config.yaml
spec_augment: false
channel_attention: "se"
shampoo_beta: 0.99
max_precond_dim: 512
steps: 40000
lr_schedule: "wsd_sqrt"
weight_decay: 0.07
Rows from block 11, named by matrix and row number. Rows with one number belong to one channel. Each number is 200 + 30 x the weight over its row's rms, rounded and kept within 0 to 999. All counts start at 0. After the name is the row's rms in percent of the matrix's.
# convs1: first pointwise conv (model.blocks.11.convs.1.weight, 192x192x1), inputs 0-95
# convs3: second pointwise conv (model.blocks.11.convs.3.weight, 192x192x1, transposed), outputs 0-95
convs1.8,077,279,213,198,200,200,133,235,178,200,200,135,178,201,179,147,143,274,200,156,197,136,273,217,175,166,200,168,236,215,134,245,247,200,186,242,168,225,174,243,200,166,197,209,200,188,200,244,200,200,200,200,185,193,200,184,254,201,164,148,200,200,208,200,212,200,194,200,222,198,179,200,247,200,199,200,175,311,169,182,185,256,166,242,255,200,199,200,200,273,228,188,200,166,200,168,200
convs3.8,097,159,207,169,204,224,200,226,200,232,177,299,180,200,268,277,220,225,200,200,200,244,151,172,197,246,200,171,200,170,222,244,200,239,156,211,200,232,239,195,130,200,272,200,240,200,169,176,169,201,181,200,200,180,200,200,200,170,236,152,243,200,200,200,181,184,200,200,200,154,200,240,213,223,188,247,173,252,200,172,200,205,177,245,193,200,209,185,241,259,175,160,170,204,234,224,181
convs1.9,078,200,221,273,185,200,175,253,176,189,168,170,246,200,200,223,200,200,230,201,258,200,200,142,198,235,228,200,277,195,200,197,236,202,236,186,268,230,146,224,140,200,237,200,175,200,221,163,200,189,200,175,306,207,192,200,200,200,185,250,189,159,269,216,200,184,254,229,166,144,167,197,202,231,200,174,143,200,198,128,196,217,170,200,200,170,211,200,209,193,200,162,151,184,200,248,172
convs3.9,109,194,180,259,200,224,202,157,188,170,200,213,194,248,175,200,200,230,213,160,147,200,205,114,189,200,202,282,156,245,197,222,183,175,227,192,167,182,159,197,208,200,164,197,200,207,208,220,257,192,195,246,189,188,170,195,200,200,200,200,217,196,200,240,200,220,200,189,211,185,203,200,200,150,207,218,167,200,208,200,200,237,200,200,232,220,236,206,218,157,183,200,277,200,163,228,161
convs1.11,110,199,222,200,200,242,296,200,295,202,192,199,226,200,252,200,221,257,202,321,214,219,215,181,200,200,211,200,176,174,156,187,148,176,210,167,208,198,143,223,189,200,174,269,180,202,189,164,226,263,209,207,181,207,236,200,125,245,242,196,242,160,212,199,203,198,195,200,211,200,200,200,200,183,200,200,272,234,200,200,268,143,217,166,165,207,191,200,209,206,200,167,200,200,200,203,262
convs3.11,104,269,136,190,132,234,242,200,262,230,164,159,193,216,191,254,194,217,244,278,187,171,200,178,204,200,208,174,236,200,222,177,245,237,197,177,157,200,250,106,192,193,220,200,207,197,200,200,205,218,135,200,200,219,175,200,171,146,200,200,119,202,242,200,218,197,200,180,171,192,254,185,201,173,200,184,122,208,188,240,146,173,199,200,281,217,200,226,163,201,200,200,263,258,240,219,210
convs1.14,123,148,159,202,243,201,256,180,228,200,229,200,182,271,175,204,235,200,200,182,237,225,136,267,231,228,212,254,200,200,208,200,230,272,200,162,238,200,178,210,301,203,200,162,256,202,195,190,178,209,200,159,200,184,177,221,200,207,275,169,200,169,158,182,215,196,219,200,212,200,200,204,218,221,176,172,192,192,238,200,200,222,200,253,158,195,243,200,221,128,169,182,191,200,198,228,200
convs3.14,113,200,200,200,200,274,203,200,200,188,195,182,190,200,200,179,206,208,196,200,210,200,254,228,243,200,174,195,205,235,200,221,164,200,200,166,183,152,215,265,200,254,200,129,200,225,222,200,207,200,215,115,229,195,239,209,184,231,147,218,200,151,200,191,212,207,200,181,177,229,217,177,208,200,217,172,200,200,200,187,200,200,200,192,200,183,217,207,139,190,192,190,150,100,200,146,153
convs1.19,072,200,241,156,200,198,218,176,160,200,212,242,180,200,147,215,200,170,200,176,181,209,207,177,146,130,200,228,167,244,200,200,200,266,195,208,136,221,200,206,200,205,176,209,200,192,200,200,212,237,245,200,213,110,200,236,200,158,118,252,179,200,269,200,205,180,128,200,232,202,200,200,153,156,192,200,195,200,186,180,239,216,213,196,218,200,209,150,240,261,200,164,242,243,196,145,212
convs3.19,096,200,230,157,139,252,200,222,216,200,156,173,200,193,221,141,194,154,219,200,221,170,246,225,230,200,163,212,179,225,166,192,247,233,200,213,224,160,219,192,200,200,200,187,175,192,215,200,171,200,156,200,253,171,216,179,222,295,200,242,196,215,215,200,221,200,235,190,203,151,252,198,193,194,242,178,200,224,259,200,236,185,200,270,136,200,228,200,152,213,179,214,174,148,200,139,196
convs1.21,092,159,183,241,201,200,202,200,200,169,256,211,144,185,200,200,200,200,193,200,161,211,191,240,258,257,142,200,200,200,164,166,239,193,192,228,175,183,150,209,176,213,174,200,239,189,200,200,200,245,257,200,207,200,200,200,187,200,182,200,150,200,204,200,180,179,158,153,286,270,200,146,215,200,198,200,172,200,201,200,200,200,249,241,214,200,121,200,212,220,193,194,255,224,237,158,221
convs3.21,091,247,228,159,177,210,200,260,216,200,200,174,233,191,211,219,170,226,214,200,200,200,232,209,200,182,227,200,200,176,205,144,204,238,268,203,202,161,200,185,191,235,143,242,200,200,233,187,237,163,200,217,165,283,245,237,200,188,282,200,126,239,213,200,200,200,278,199,220,243,200,199,247,150,181,172,200,200,200,224,212,199,200,164,200,200,178,200,113,200,200,229,200,199,200,200,209
convs1.22,113,90,233,200,200,215,200,217,180,193,200,200,255,197,294,200,196,182,200,167,193,194,131,170,200,200,210,197,219,200,234,215,126,200,200,214,209,169,200,217,205,200,200,224,309,200,153,134,204,200,205,227,168,229,223,176,139,200,226,215,210,200,96,193,200,207,200,200,200,214,191,258,138,172,200,200,187,78,200,232,202,231,224,179,245,171,199,211,217,217,181,200,171,217,200,238,207
convs3.22,111,154,206,177,240,191,225,221,200,200,168,63,134,174,200,289,228,226,181,200,162,153,200,258,152,194,211,151,191,152,230,246,164,200,162,225,200,125,200,200,148,218,200,185,200,200,135,153,158,200,198,202,200,200,192,200,226,200,168,189,231,136,200,183,200,200,200,186,224,158,174,237,177,233,200,200,200,175,233,200,118,232,170,200,169,226,161,173,228,200,200,186,169,190,210,200,200
convs1.23,108,219,173,167,195,230,248,200,251,200,194,254,200,177,200,200,265,175,179,245,151,200,220,153,200,154,200,225,164,200,221,198,200,200,192,200,134,227,205,197,175,200,200,171,145,200,216,178,191,224,219,200,158,200,200,193,218,200,209,244,200,166,218,196,200,221,200,245,200,200,241,200,167,168,226,225,220,200,200,200,171,184,97,200,200,255,200,216,202,186,200,200,286,168,195,58,160
convs3.23,119,200,200,143,185,141,220,245,200,212,200,200,216,206,237,200,192,162,213,200,206,200,221,243,185,240,198,176,191,148,200,185,217,198,177,200,184,127,229,213,183,177,216,244,205,200,200,200,151,243,195,191,200,189,216,222,200,200,229,189,210,208,233,171,192,208,200,146,169,200,155,240,227,200,167,176,185,220,208,191,147,147,200,200,216,194,241,200,175,248,134,222,152,200,267,200,217
convs1.24,053,225,172,241,200,232,219,200,138,216,215,216,189,220,205,202,122,207,101,167,188,228,200,202,202,183,200,240,114,165,200,197,261,226,157,200,152,160,200,200,200,181,193,200,154,234,220,196,277,200,249,218,200,221,200,203,202,215,151,196,158,143,200,94,200,161,200,209,264,266,218,213,200,263,192,200,188,208,200,220,200,200,170,200,238,200,182,173,200,200,161,215,200,200,180,133,200
convs3.24,050,97,183,188,214,200,200,196,200,178,143,200,200,200,208,200,232,181,242,133,186,200,227,186,200,203,239,200,200,220,238,192,183,203,200,195,200,199,200,233,200,221,200,200,200,220,200,186,128,207,200,206,224,200,200,207,224,200,106,200,200,173,199,200,200,217,181,200,187,200,200,200,180,228,192,279,232,200,189,192,200,228,228,200,197,216,200,210,200,200,194,126,230,200,177,200,187
convs1.26,172,200,200,198,205,279,200,200,203,165,185,200,200,200,254,200,237,132,196,199,187,200,278,182,203,200,228,126,200,202,183,200,200,156,200,228,197,230,168,218,133,147,168,200,205,210,162,199,197,225,186,221,200,218,261,200,200,173,200,160,185,227,200,179,215,200,180,219,211,200,200,193,170,169,184,250,219,268,150,203,238,229,200,200,244,180,223,185,194,273,203,174,216,230,184,200,206
convs3.26,085,200,215,181,154,180,121,200,166,232,224,192,200,247,242,164,200,128,168,200,273,211,219,197,205,200,207,184,163,233,188,158,185,182,200,200,200,198,175,190,203,200,194,211,158,147,200,200,200,206,225,201,229,184,208,141,224,254,178,235,187,273,200,204,166,187,234,158,160,168,146,245,267,288,253,221,229,200,184,234,223,203,181,200,178,200,180,192,274,200,200,200,199,227,225,160,205
convs1.32,074,204,86,214,195,121,200,152,218,132,200,248,196,291,220,259,228,200,189,180,244,307,171,149,163,200,212,173,200,200,222,169,200,200,200,170,198,213,175,200,212,200,180,159,193,171,144,175,259,210,200,249,184,155,235,190,256,179,200,184,140,200,182,193,200,200,200,200,189,200,200,119,213,200,166,128,225,194,200,200,225,203,245,218,200,200,200,220,200,150,232,200,204,190,202,216,217
convs3.32,103,218,158,165,175,149,200,200,200,223,200,160,198,287,202,200,200,200,208,204,174,201,180,203,200,200,257,236,276,200,238,159,207,192,181,203,152,200,198,151,185,118,214,237,200,198,194,159,200,203,233,266,200,208,200,207,200,132,241,220,188,222,200,184,200,247,202,185,205,171,200,184,228,200,200,200,208,200,200,200,182,200,204,202,214,190,211,200,241,210,214,243,200,200,200,177,196
convs1.36,076,200,223,253,200,200,194,200,260,197,232,146,208,200,226,254,200,186,208,200,212,197,200,219,252,200,200,204,265,200,154,187,279,149,201,200,211,170,228,163,200,200,185,201,200,225,159,198,159,167,219,172,250,204,200,200,156,195,200,200,236,200,229,200,188,200,181,171,249,256,200,236,231,196,216,200,165,281,173,147,188,200,168,206,191,200,200,143,200,205,213,210,194,200,166,200,215
convs3.36,100,206,186,230,200,187,208,158,149,126,195,200,200,200,200,186,166,232,210,200,200,200,200,200,204,167,193,224,181,194,179,229,200,175,214,169,201,123,159,174,200,321,200,200,204,180,212,199,223,200,196,278,202,209,136,200,138,213,180,152,151,200,249,200,200,197,193,225,267,200,173,220,200,182,207,199,172,200,200,200,200,200,210,200,262,200,175,161,169,185,200,177,200,257,200,237,129
convs1.37,095,186,237,200,177,182,223,219,185,158,229,200,200,200,154,202,179,175,161,255,200,189,200,167,200,173,200,200,183,200,200,200,180,221,200,200,200,224,189,199,200,247,182,143,156,226,212,200,198,172,252,230,207,175,271,299,208,183,200,239,200,247,298,200,168,192,149,243,200,222,204,196,210,256,179,200,163,191,200,184,195,198,229,200,200,216,200,207,201,197,167,178,197,228,200,143,212
convs3.37,105,200,138,200,305,180,204,162,200,221,210,200,205,185,167,179,158,142,193,200,212,211,215,221,233,200,200,203,181,200,145,199,212,200,196,200,198,142,202,202,215,157,189,217,220,196,223,200,172,246,221,200,200,217,225,247,221,268,186,176,254,206,213,200,202,275,227,233,199,192,200,200,193,227,155,229,229,201,121,200,155,233,200,141,236,213,223,200,157,236,151,200,141,175,217,200,186
convs1.38,115,202,244,250,200,249,179,202,245,207,200,200,179,200,179,200,217,129,201,200,166,190,270,206,213,200,123,200,198,233,200,191,200,202,208,182,199,205,195,150,200,187,202,259,189,184,232,200,266,201,199,238,200,224,263,238,116,245,200,195,250,209,207,200,164,149,144,140,242,237,200,234,221,166,200,162,200,200,203,212,200,173,200,200,202,200,200,249,194,220,205,234,232,232,186,148,212
convs3.38,092,152,152,259,177,200,228,200,212,200,193,224,141,250,200,254,230,225,195,227,187,170,169,199,200,174,200,189,244,185,247,246,193,171,195,118,184,200,200,180,203,175,200,155,177,222,200,200,200,214,188,230,200,200,213,166,163,176,230,167,200,149,211,137,200,189,112,212,275,200,190,200,160,153,176,200,236,138,200,200,150,243,257,200,223,200,184,166,231,232,200,200,209,200,200,218,200
convs1.40,114,272,222,208,200,214,200,219,231,260,210,118,124,206,152,200,200,200,180,197,163,192,246,236,200,195,200,200,234,180,113,172,260,153,204,200,213,180,200,200,164,200,192,171,161,188,211,234,223,192,218,191,200,215,175,183,197,191,190,210,175,280,229,194,267,200,200,200,196,242,200,138,311,200,182,200,200,314,227,200,194,200,201,263,200,227,200,196,219,107,200,239,203,200,195,237,213
convs3.40,096,212,200,234,190,168,243,234,200,174,183,135,205,200,152,264,141,232,200,200,200,200,203,200,205,134,200,219,173,200,199,200,199,184,208,201,196,200,166,200,287,196,155,215,158,196,207,190,261,182,245,218,162,223,212,212,200,200,206,193,200,212,200,184,200,201,195,200,200,247,200,200,237,200,187,200,194,135,200,226,200,165,200,200,200,228,200,200,134,182,218,266,200,191,171,215,200
convs1.42,121,214,192,200,237,279,200,200,303,201,186,210,209,227,200,185,199,146,200,317,185,231,205,212,181,204,200,196,206,167,200,200,166,200,200,200,199,155,200,169,204,200,182,196,195,221,240,202,200,240,122,200,223,191,206,260,130,200,195,195,188,253,200,200,189,200,135,244,200,200,205,137,205,143,144,200,172,200,191,200,204,200,200,200,180,225,190,164,195,176,168,200,200,185,200,146,235
convs3.42,100,163,238,200,239,198,186,184,131,177,200,200,191,200,214,131,200,179,200,128,192,246,210,184,199,195,164,225,183,214,179,200,210,189,185,206,200,187,137,236,204,200,229,162,175,200,146,200,214,200,240,254,200,200,225,139,200,200,155,200,272,200,200,209,179,191,221,227,202,171,170,190,200,251,236,216,195,200,193,166,231,222,186,287,171,200,199,200,200,187,97,200,147,210,213,166,200
convs1.46,110,278,194,189,200,196,187,200,235,215,236,200,168,200,217,228,200,154,173,200,200,199,277,239,200,208,225,183,200,204,181,200,200,267,200,200,163,217,107,223,200,194,200,200,126,251,252,216,224,226,214,207,248,200,227,232,224,183,200,179,185,219,272,228,235,169,179,200,200,170,199,154,200,200,250,200,193,200,244,152,191,200,177,231,200,200,200,200,202,213,200,234,200,189,204,231,200
convs3.46,089,200,258,191,221,164,139,195,213,198,165,225,203,200,200,200,193,201,192,252,196,224,200,200,221,199,200,200,204,200,170,239,204,200,216,200,181,150,229,222,190,207,200,200,200,217,192,200,158,200,207,200,200,180,197,200,224,207,216,200,243,192,200,204,200,175,187,200,260,254,208,202,115,148,200,117,200,223,192,200,200,224,200,195,200,182,199,200,200,190,200,200,136,200,200,188,198
convs1.48,149,329,211,246,200,200,200,197,200,203,200,200,117,200,170,200,203,220,198,170,158,175,268,215,193,200,207,200,200,200,149,242,176,200,200,200,200,211,186,150,226,214,222,208,99,200,215,315,190,194,210,232,204,200,213,230,200,183,229,184,171,180,243,200,200,200,200,173,200,200,212,191,237,212,200,197,164,236,238,211,251,228,204,273,205,225,200,174,200,220,161,230,190,218,200,186,167
convs3.48,103,200,215,205,236,200,167,215,200,200,223,205,173,236,200,181,200,200,176,200,178,187,200,200,190,181,148,148,231,200,225,251,178,162,262,221,215,204,221,234,200,159,199,232,181,176,174,200,200,168,184,210,200,153,228,200,232,200,200,200,198,165,218,177,168,189,194,187,248,211,155,234,148,276,195,200,219,169,200,200,143,263,200,200,184,167,200,200,200,238,200,200,114,200,207,218,200
convs1.50,101,200,226,258,182,144,181,232,200,200,239,226,209,200,102,200,200,200,200,161,213,234,152,200,173,165,180,173,235,344,235,213,188,191,172,154,200,223,235,213,134,200,160,168,253,148,202,200,179,216,200,160,203,200,189,216,244,213,154,200,200,248,202,200,200,156,200,163,256,197,188,259,171,239,200,235,190,209,259,246,238,154,140,218,169,200,200,200,210,220,221,191,200,190,200,212,200
convs3.50,111,185,174,200,220,113,197,219,220,195,241,234,176,188,199,236,200,200,200,210,200,233,191,200,127,153,169,173,230,56,200,205,164,245,152,180,200,156,169,200,216,200,200,207,157,221,157,154,227,209,257,158,104,161,200,197,185,204,200,215,200,200,228,146,199,179,213,194,200,182,200,199,200,220,175,200,200,167,161,225,175,200,226,151,147,189,253,200,252,179,226,200,200,243,221,207,225
convs1.51,083,200,246,234,219,200,240,200,200,237,207,192,223,200,200,200,153,211,200,200,200,193,227,252,147,284,200,200,200,178,200,136,243,187,200,245,256,200,154,213,147,196,169,200,200,194,203,200,239,200,200,200,307,161,193,200,141,201,200,208,209,198,122,224,229,168,200,200,276,190,200,203,200,200,223,200,189,261,174,196,200,204,200,224,207,165,210,235,188,198,200,200,181,235,235,197,212
convs3.51,108,207,200,261,261,244,225,214,206,200,234,199,213,194,200,200,177,238,191,200,163,232,207,219,237,153,184,200,174,246,200,200,161,200,214,186,183,200,121,212,218,245,200,195,226,200,160,199,267,144,223,209,153,214,200,171,183,289,200,209,187,225,170,200,200,215,200,221,248,205,200,154,200,200,223,186,163,185,200,200,218,201,201,200,200,239,200,200,200,171,207,201,200,200,115,211,147
convs1.53,148,214,212,269,235,295,200,228,170,200,194,200,200,224,130,153,200,200,192,222,200,224,200,43,200,216,200,200,200,196,195,200,220,153,216,205,200,200,234,200,200,200,177,254,162,196,200,204,200,212,192,175,188,165,196,200,200,202,175,227,176,200,170,200,209,182,217,200,204,203,200,171,236,157,166,322,231,200,126,182,260,206,203,213,184,206,196,216,200,253,229,238,200,204,182,175,200
convs3.53,123,200,230,175,183,200,163,200,200,165,180,200,200,232,200,208,200,200,204,208,206,124,217,196,200,209,206,200,201,200,213,213,200,213,242,189,229,200,174,195,211,193,168,200,214,161,189,244,281,214,200,239,219,262,182,200,202,261,249,246,205,264,182,251,200,201,181,211,171,217,200,251,219,173,172,173,203,224,316,242,83,200,225,181,158,200,199,260,247,194,200,200,206,200,238,172,222
convs1.55,069,200,131,205,200,135,228,197,170,160,137,217,223,261,200,156,184,200,161,231,234,200,200,200,222,200,209,170,153,203,231,221,200,200,200,200,165,200,227,220,205,200,172,213,200,200,200,179,200,200,177,224,156,171,212,189,137,206,196,200,200,139,142,150,214,200,230,181,174,161,200,200,200,226,185,200,200,228,173,200,200,200,200,200,194,188,252,146,66,233,200,200,200,200,236,234,209
convs3.55,093,195,154,200,200,193,191,203,200,246,180,200,200,282,231,200,205,200,201,189,200,200,200,200,200,185,206,279,250,211,203,200,200,200,203,181,155,208,200,200,184,178,209,200,247,200,177,200,202,150,191,197,237,157,214,220,216,200,200,233,200,200,193,223,175,208,179,134,193,200,176,194,192,200,200,158,200,176,189,192,254,205,200,200,200,200,200,183,207,200,194,200,198,205,200,218,205
convs1.56,117,231,179,173,200,168,211,200,200,209,197,170,157,198,122,200,217,200,200,160,99,149,167,200,184,163,196,204,183,200,200,173,209,200,178,216,173,200,183,132,228,200,200,203,182,166,251,240,200,223,211,204,200,165,211,188,227,200,242,200,158,200,239,200,209,245,147,200,189,185,200,200,200,227,194,144,210,240,231,203,176,192,220,229,272,200,182,195,210,233,204,207,221,199,233,176,186
convs3.56,097,201,219,159,156,200,192,191,200,202,211,131,246,166,200,160,235,162,155,200,251,131,200,212,233,200,214,200,198,211,174,130,261,212,200,139,243,200,200,200,184,208,176,200,144,227,234,200,200,200,200,174,209,163,198,217,236,162,166,216,148,200,248,178,249,266,209,191,200,272,214,170,164,200,193,194,218,200,201,200,214,191,172,200,188,202,198,249,168,207,169,240,151,193,200,160,200
convs1.57,106,257,200,239,200,225,239,156,235,197,200,149,176,176,200,282,194,200,168,168,200,191,200,229,194,204,203,137,224,196,173,172,200,167,167,205,200,212,155,139,224,268,241,200,167,207,197,200,211,157,211,200,201,200,222,188,181,209,231,173,173,200,200,177,115,196,220,200,177,193,200,220,252,200,165,186,220,275,244,175,223,193,200,283,201,200,226,206,200,220,250,247,194,190,253,200,208
convs3.57,100,200,185,200,249,184,245,200,200,149,215,156,233,200,200,173,152,260,204,231,200,237,200,211,246,200,200,200,194,200,171,200,168,205,198,200,213,193,183,244,263,235,146,200,177,200,183,203,256,208,249,200,163,196,192,215,195,200,229,150,211,186,183,149,203,190,206,194,200,249,275,176,251,173,200,159,217,142,233,200,254,200,200,190,200,200,220,200,174,169,216,246,183,200,178,200,191
convs1.60,073,200,243,200,165,173,200,231,249,200,227,200,176,234,153,200,179,200,168,168,208,180,201,191,158,200,176,229,256,221,192,200,200,205,216,175,200,185,172,161,164,200,212,124,176,224,237,215,245,211,209,197,229,191,172,210,207,200,204,217,196,200,200,190,200,148,200,220,200,169,98,224,200,200,180,200,189,187,200,200,200,223,200,221,212,204,200,236,303,210,208,243,200,177,183,200,200
convs3.60,057,187,171,200,225,218,231,200,209,201,184,172,200,189,170,187,200,200,200,194,177,186,175,200,243,200,163,200,200,194,215,200,200,195,233,200,180,228,126,175,187,193,230,200,195,200,210,203,200,200,144,200,188,195,200,131,187,200,194,138,191,200,201,179,200,200,218,255,230,93,274,175,221,151,200,163,171,219,227,200,203,200,223,239,176,200,200,134,161,200,156,266,208,200,204,154,186
convs1.63,085,200,213,200,175,222,179,200,200,191,218,125,200,143,203,200,236,236,232,200,150,172,200,187,200,217,170,234,227,200,111,217,258,187,209,190,168,184,210,200,200,176,200,200,200,200,200,209,255,196,199,219,200,175,254,167,191,251,183,218,214,200,187,228,200,200,187,200,214,222,173,212,263,200,209,210,189,255,191,114,222,211,226,209,213,200,233,200,209,200,205,181,219,202,214,200,195
convs3.63,093,200,169,200,143,200,188,208,177,200,200,283,119,223,245,231,197,179,200,200,205,233,156,200,165,207,206,197,245,167,216,210,190,207,184,195,157,217,203,200,111,200,267,229,214,200,204,200,187,220,183,200,217,200,216,200,200,152,252,212,178,200,180,200,200,178,185,182,200,200,200,234,233,196,200,233,200,210,200,225,161,244,224,200,200,199,200,200,248,240,279,200,227,200,200,209,200
convs1.67,042,200,185,200,200,187,149,212,200,200,200,290,179,213,189,200,192,219,200,264,155,166,209,192,200,200,232,209,200,260,196,144,225,218,150,189,184,200,200,194,201,200,191,200,196,223,200,200,200,200,174,200,246,200,200,200,184,138,111,210,200,176,206,208,200,195,200,233,243,117,181,186,200,200,199,169,187,171,200,200,159,168,200,156,183,200,200,200,235,200,200,208,200,200,242,182,200
convs3.67,053,243,216,218,200,200,200,200,196,195,194,211,162,200,200,224,206,258,200,232,200,200,200,222,200,219,228,200,213,112,200,194,203,200,200,134,218,200,175,237,186,181,224,191,199,207,216,265,222,200,198,201,200,195,200,211,196,200,264,187,218,273,200,229,198,178,166,177,173,200,193,191,200,200,200,169,200,190,238,200,154,191,200,200,231,202,202,200,200,200,242,208,200,175,200,200,209
convs1.68,057,214,174,200,200,200,200,200,187,200,200,181,200,200,214,154,156,200,204,240,164,174,314,94,200,200,200,231,200,196,200,200,200,244,198,180,187,199,200,229,200,199,200,200,252,200,200,166,200,182,214,224,200,172,196,266,200,200,212,200,215,182,200,179,305,189,192,200,196,164,209,203,224,179,200,314,223,197,214,208,200,208,200,164,189,213,200,200,189,198,181,204,200,161,200,200,205
convs3.68,086,208,186,215,200,260,200,200,243,200,156,208,200,200,194,199,242,200,199,200,200,225,191,200,204,228,180,200,202,249,192,200,252,224,200,171,200,312,215,200,200,216,249,199,169,179,200,200,226,216,201,163,183,200,258,149,180,185,226,200,177,200,235,188,225,191,200,200,271,200,264,171,207,72,200,200,174,199,200,200,231,206,200,208,200,206,217,192,137,200,174,200,251,207,186,200,182
convs1.70,101,199,200,214,200,261,271,188,233,217,192,181,200,244,218,200,200,146,200,274,149,200,193,200,206,183,200,170,200,169,164,246,151,230,237,221,184,200,187,200,210,222,200,209,200,213,158,185,202,220,152,156,159,208,200,191,201,239,200,193,159,181,200,205,200,200,146,230,194,263,213,174,198,130,200,154,256,205,200,149,250,200,146,200,269,215,160,184,256,183,167,197,203,167,225,103,226
convs3.70,089,143,265,200,214,183,163,200,200,192,212,200,223,181,200,200,225,134,194,166,248,200,227,200,203,173,171,198,193,201,170,163,257,180,217,200,243,195,153,200,200,212,191,176,200,200,200,200,200,200,244,200,200,172,263,168,200,284,136,232,200,200,242,200,200,240,210,240,172,200,167,227,175,245,220,200,257,170,200,200,227,200,200,228,191,200,205,181,169,213,200,200,106,213,201,150,196
convs1.71,024,186,200,198,200,200,231,196,178,184,172,156,200,200,200,200,220,212,280,200,200,216,189,200,269,200,200,200,200,153,157,176,175,169,171,232,205,169,199,200,200,200,200,214,200,157,255,200,200,185,176,269,200,191,258,179,200,194,200,222,200,209,200,233,200,185,212,169,150,200,231,189,186,200,200,200,200,268,174,245,249,200,200,240,269,200,182,200,184,229,163,232,136,202,200,163,200
convs3.71,014,200,198,236,211,200,223,144,231,200,200,258,166,128,200,200,200,273,200,200,182,200,218,200,200,200,200,244,200,200,136,249,79,181,214,176,200,224,200,200,191,218,170,200,213,200,200,147,200,98,200,261,244,200,200,178,164,200,158,230,191,207,179,200,218,200,240,200,200,200,200,233,200,200,240,200,200,195,212,222,200,200,200,200,200,233,200,192,232,263,237,200,212,200,200,200,200
convs1.73,092,200,245,162,203,200,181,152,138,185,176,244,200,173,233,200,200,154,200,203,167,191,207,148,143,226,200,200,157,200,218,200,163,169,185,254,189,188,229,200,150,200,200,254,200,180,269,182,232,227,245,194,200,200,219,200,200,223,147,210,200,205,223,210,215,153,174,200,259,200,197,237,219,200,162,244,200,213,206,248,278,200,200,158,242,200,224,215,204,165,171,229,200,238,215,211,194
convs3.73,087,198,199,209,146,228,211,220,200,258,227,200,175,200,226,154,200,179,200,197,224,187,186,268,249,186,200,200,200,244,220,218,209,183,281,200,200,261,200,209,191,191,200,196,200,221,182,194,185,93,159,200,200,200,212,200,221,239,200,217,200,212,162,207,200,190,226,192,247,172,197,200,189,200,230,186,264,147,212,158,200,200,166,207,200,212,187,171,217,207,200,200,181,151,136,186,184
convs1.74,108,210,200,175,171,198,272,180,179,187,143,242,207,200,196,177,202,200,232,277,238,200,167,159,248,200,222,192,181,200,200,209,163,219,284,200,206,208,218,215,173,188,200,144,249,184,245,200,244,191,194,214,141,282,261,205,172,200,189,222,196,164,197,219,225,165,225,187,159,234,182,200,227,178,173,200,225,237,216,204,157,188,197,179,277,182,201,200,200,207,200,220,161,200,190,200,175
convs3.74,081,242,165,178,200,178,149,161,172,214,221,213,204,189,211,200,208,174,152,187,200,178,200,188,247,200,216,235,255,200,208,177,175,148,264,134,200,199,169,247,217,206,200,173,200,200,200,233,145,143,219,164,200,198,204,200,230,231,200,200,197,189,200,220,200,200,198,192,206,166,190,191,188,206,200,193,278,127,179,192,200,212,214,189,200,162,214,200,269,181,199,200,179,148,200,200,184
convs1.75,097,143,200,259,172,157,183,212,215,230,200,219,185,200,267,152,200,177,196,166,190,200,200,262,207,200,200,200,200,193,215,177,200,200,181,173,224,200,191,196,200,200,311,211,211,236,244,200,195,166,172,200,210,214,178,223,190,200,212,315,200,200,220,209,154,178,159,229,200,209,226,200,209,173,175,164,174,181,200,173,173,200,137,200,225,290,200,186,191,165,210,227,199,194,166,200,156
convs3.75,106,126,234,241,176,200,217,171,122,161,200,200,182,158,221,156,200,134,196,129,200,200,208,200,216,208,202,173,205,201,175,200,226,164,211,220,214,145,179,200,193,243,209,195,200,144,200,223,178,199,182,259,200,200,214,189,175,200,186,238,162,200,200,200,178,200,239,190,200,258,189,200,200,275,200,232,192,243,190,213,205,205,200,200,205,202,159,225,178,195,200,175,256,250,206,200,158
convs1.76,099,200,197,203,195,291,131,165,184,200,200,217,198,191,259,161,210,220,170,200,199,200,200,242,189,240,200,200,206,177,87,200,221,200,245,205,200,170,233,146,133,208,144,175,200,241,200,200,246,191,162,157,235,263,208,216,145,271,257,249,176,164,200,200,200,170,213,170,200,193,206,200,204,188,185,200,216,227,236,181,186,200,231,153,185,220,228,200,235,214,180,200,200,239,184,275,192
convs3.76,095,200,158,200,261,173,224,200,190,200,200,128,206,244,200,200,200,200,200,195,166,283,230,188,214,200,200,211,200,222,201,200,169,187,200,238,171,200,168,188,220,200,200,244,200,200,146,159,200,168,211,227,200,206,254,193,214,181,200,201,192,200,207,189,174,200,224,247,224,194,249,182,200,176,200,200,189,200,200,242,200,181,194,227,196,197,249,163,178,137,131,271,182,248,173,206,200
convs1.78,173,254,200,200,158,200,200,179,208,135,200,194,181,153,200,173,306,206,218,192,200,147,186,175,200,200,200,233,231,200,200,189,179,154,200,216,203,193,195,200,200,200,197,170,145,219,186,246,192,220,207,203,200,224,280,193,225,200,200,149,195,194,243,241,191,198,208,200,200,202,159,225,113,230,199,172,165,218,122,175,182,199,265,193,200,236,237,215,219,180,175,159,189,178,193,196,200
convs3.78,108,210,295,172,248,226,200,169,213,171,156,149,190,234,177,253,200,213,191,183,172,202,200,208,200,251,200,200,199,200,252,240,200,253,197,211,170,162,200,185,200,198,193,200,205,195,190,162,230,201,158,170,194,265,196,180,191,235,237,166,260,222,200,197,191,196,186,236,225,239,175,239,200,213,178,160,244,232,277,173,214,189,200,180,202,238,198,247,158,229,167,200,220,208,219,217,200
convs1.81,083,218,200,197,205,148,200,190,191,216,246,162,188,187,168,200,203,200,214,200,200,130,136,211,151,200,225,142,214,233,144,184,200,150,180,183,234,278,248,200,215,268,192,168,157,189,233,190,200,127,210,186,200,192,236,249,200,200,194,200,200,302,141,257,231,265,200,223,200,196,200,230,220,150,224,199,242,220,151,200,230,152,175,200,200,200,174,156,200,213,200,177,191,192,200,201,200
convs3.81,098,200,193,221,200,173,231,196,200,168,167,117,209,188,147,146,180,200,155,200,168,187,203,212,200,200,218,194,205,265,241,198,212,175,187,196,196,162,214,167,200,197,145,155,186,155,238,158,234,200,200,262,229,200,93,200,207,200,200,195,210,201,219,187,200,318,200,195,200,200,200,200,192,214,224,215,223,174,188,200,200,207,200,229,141,223,192,200,180,200,180,227,175,168,178,199,200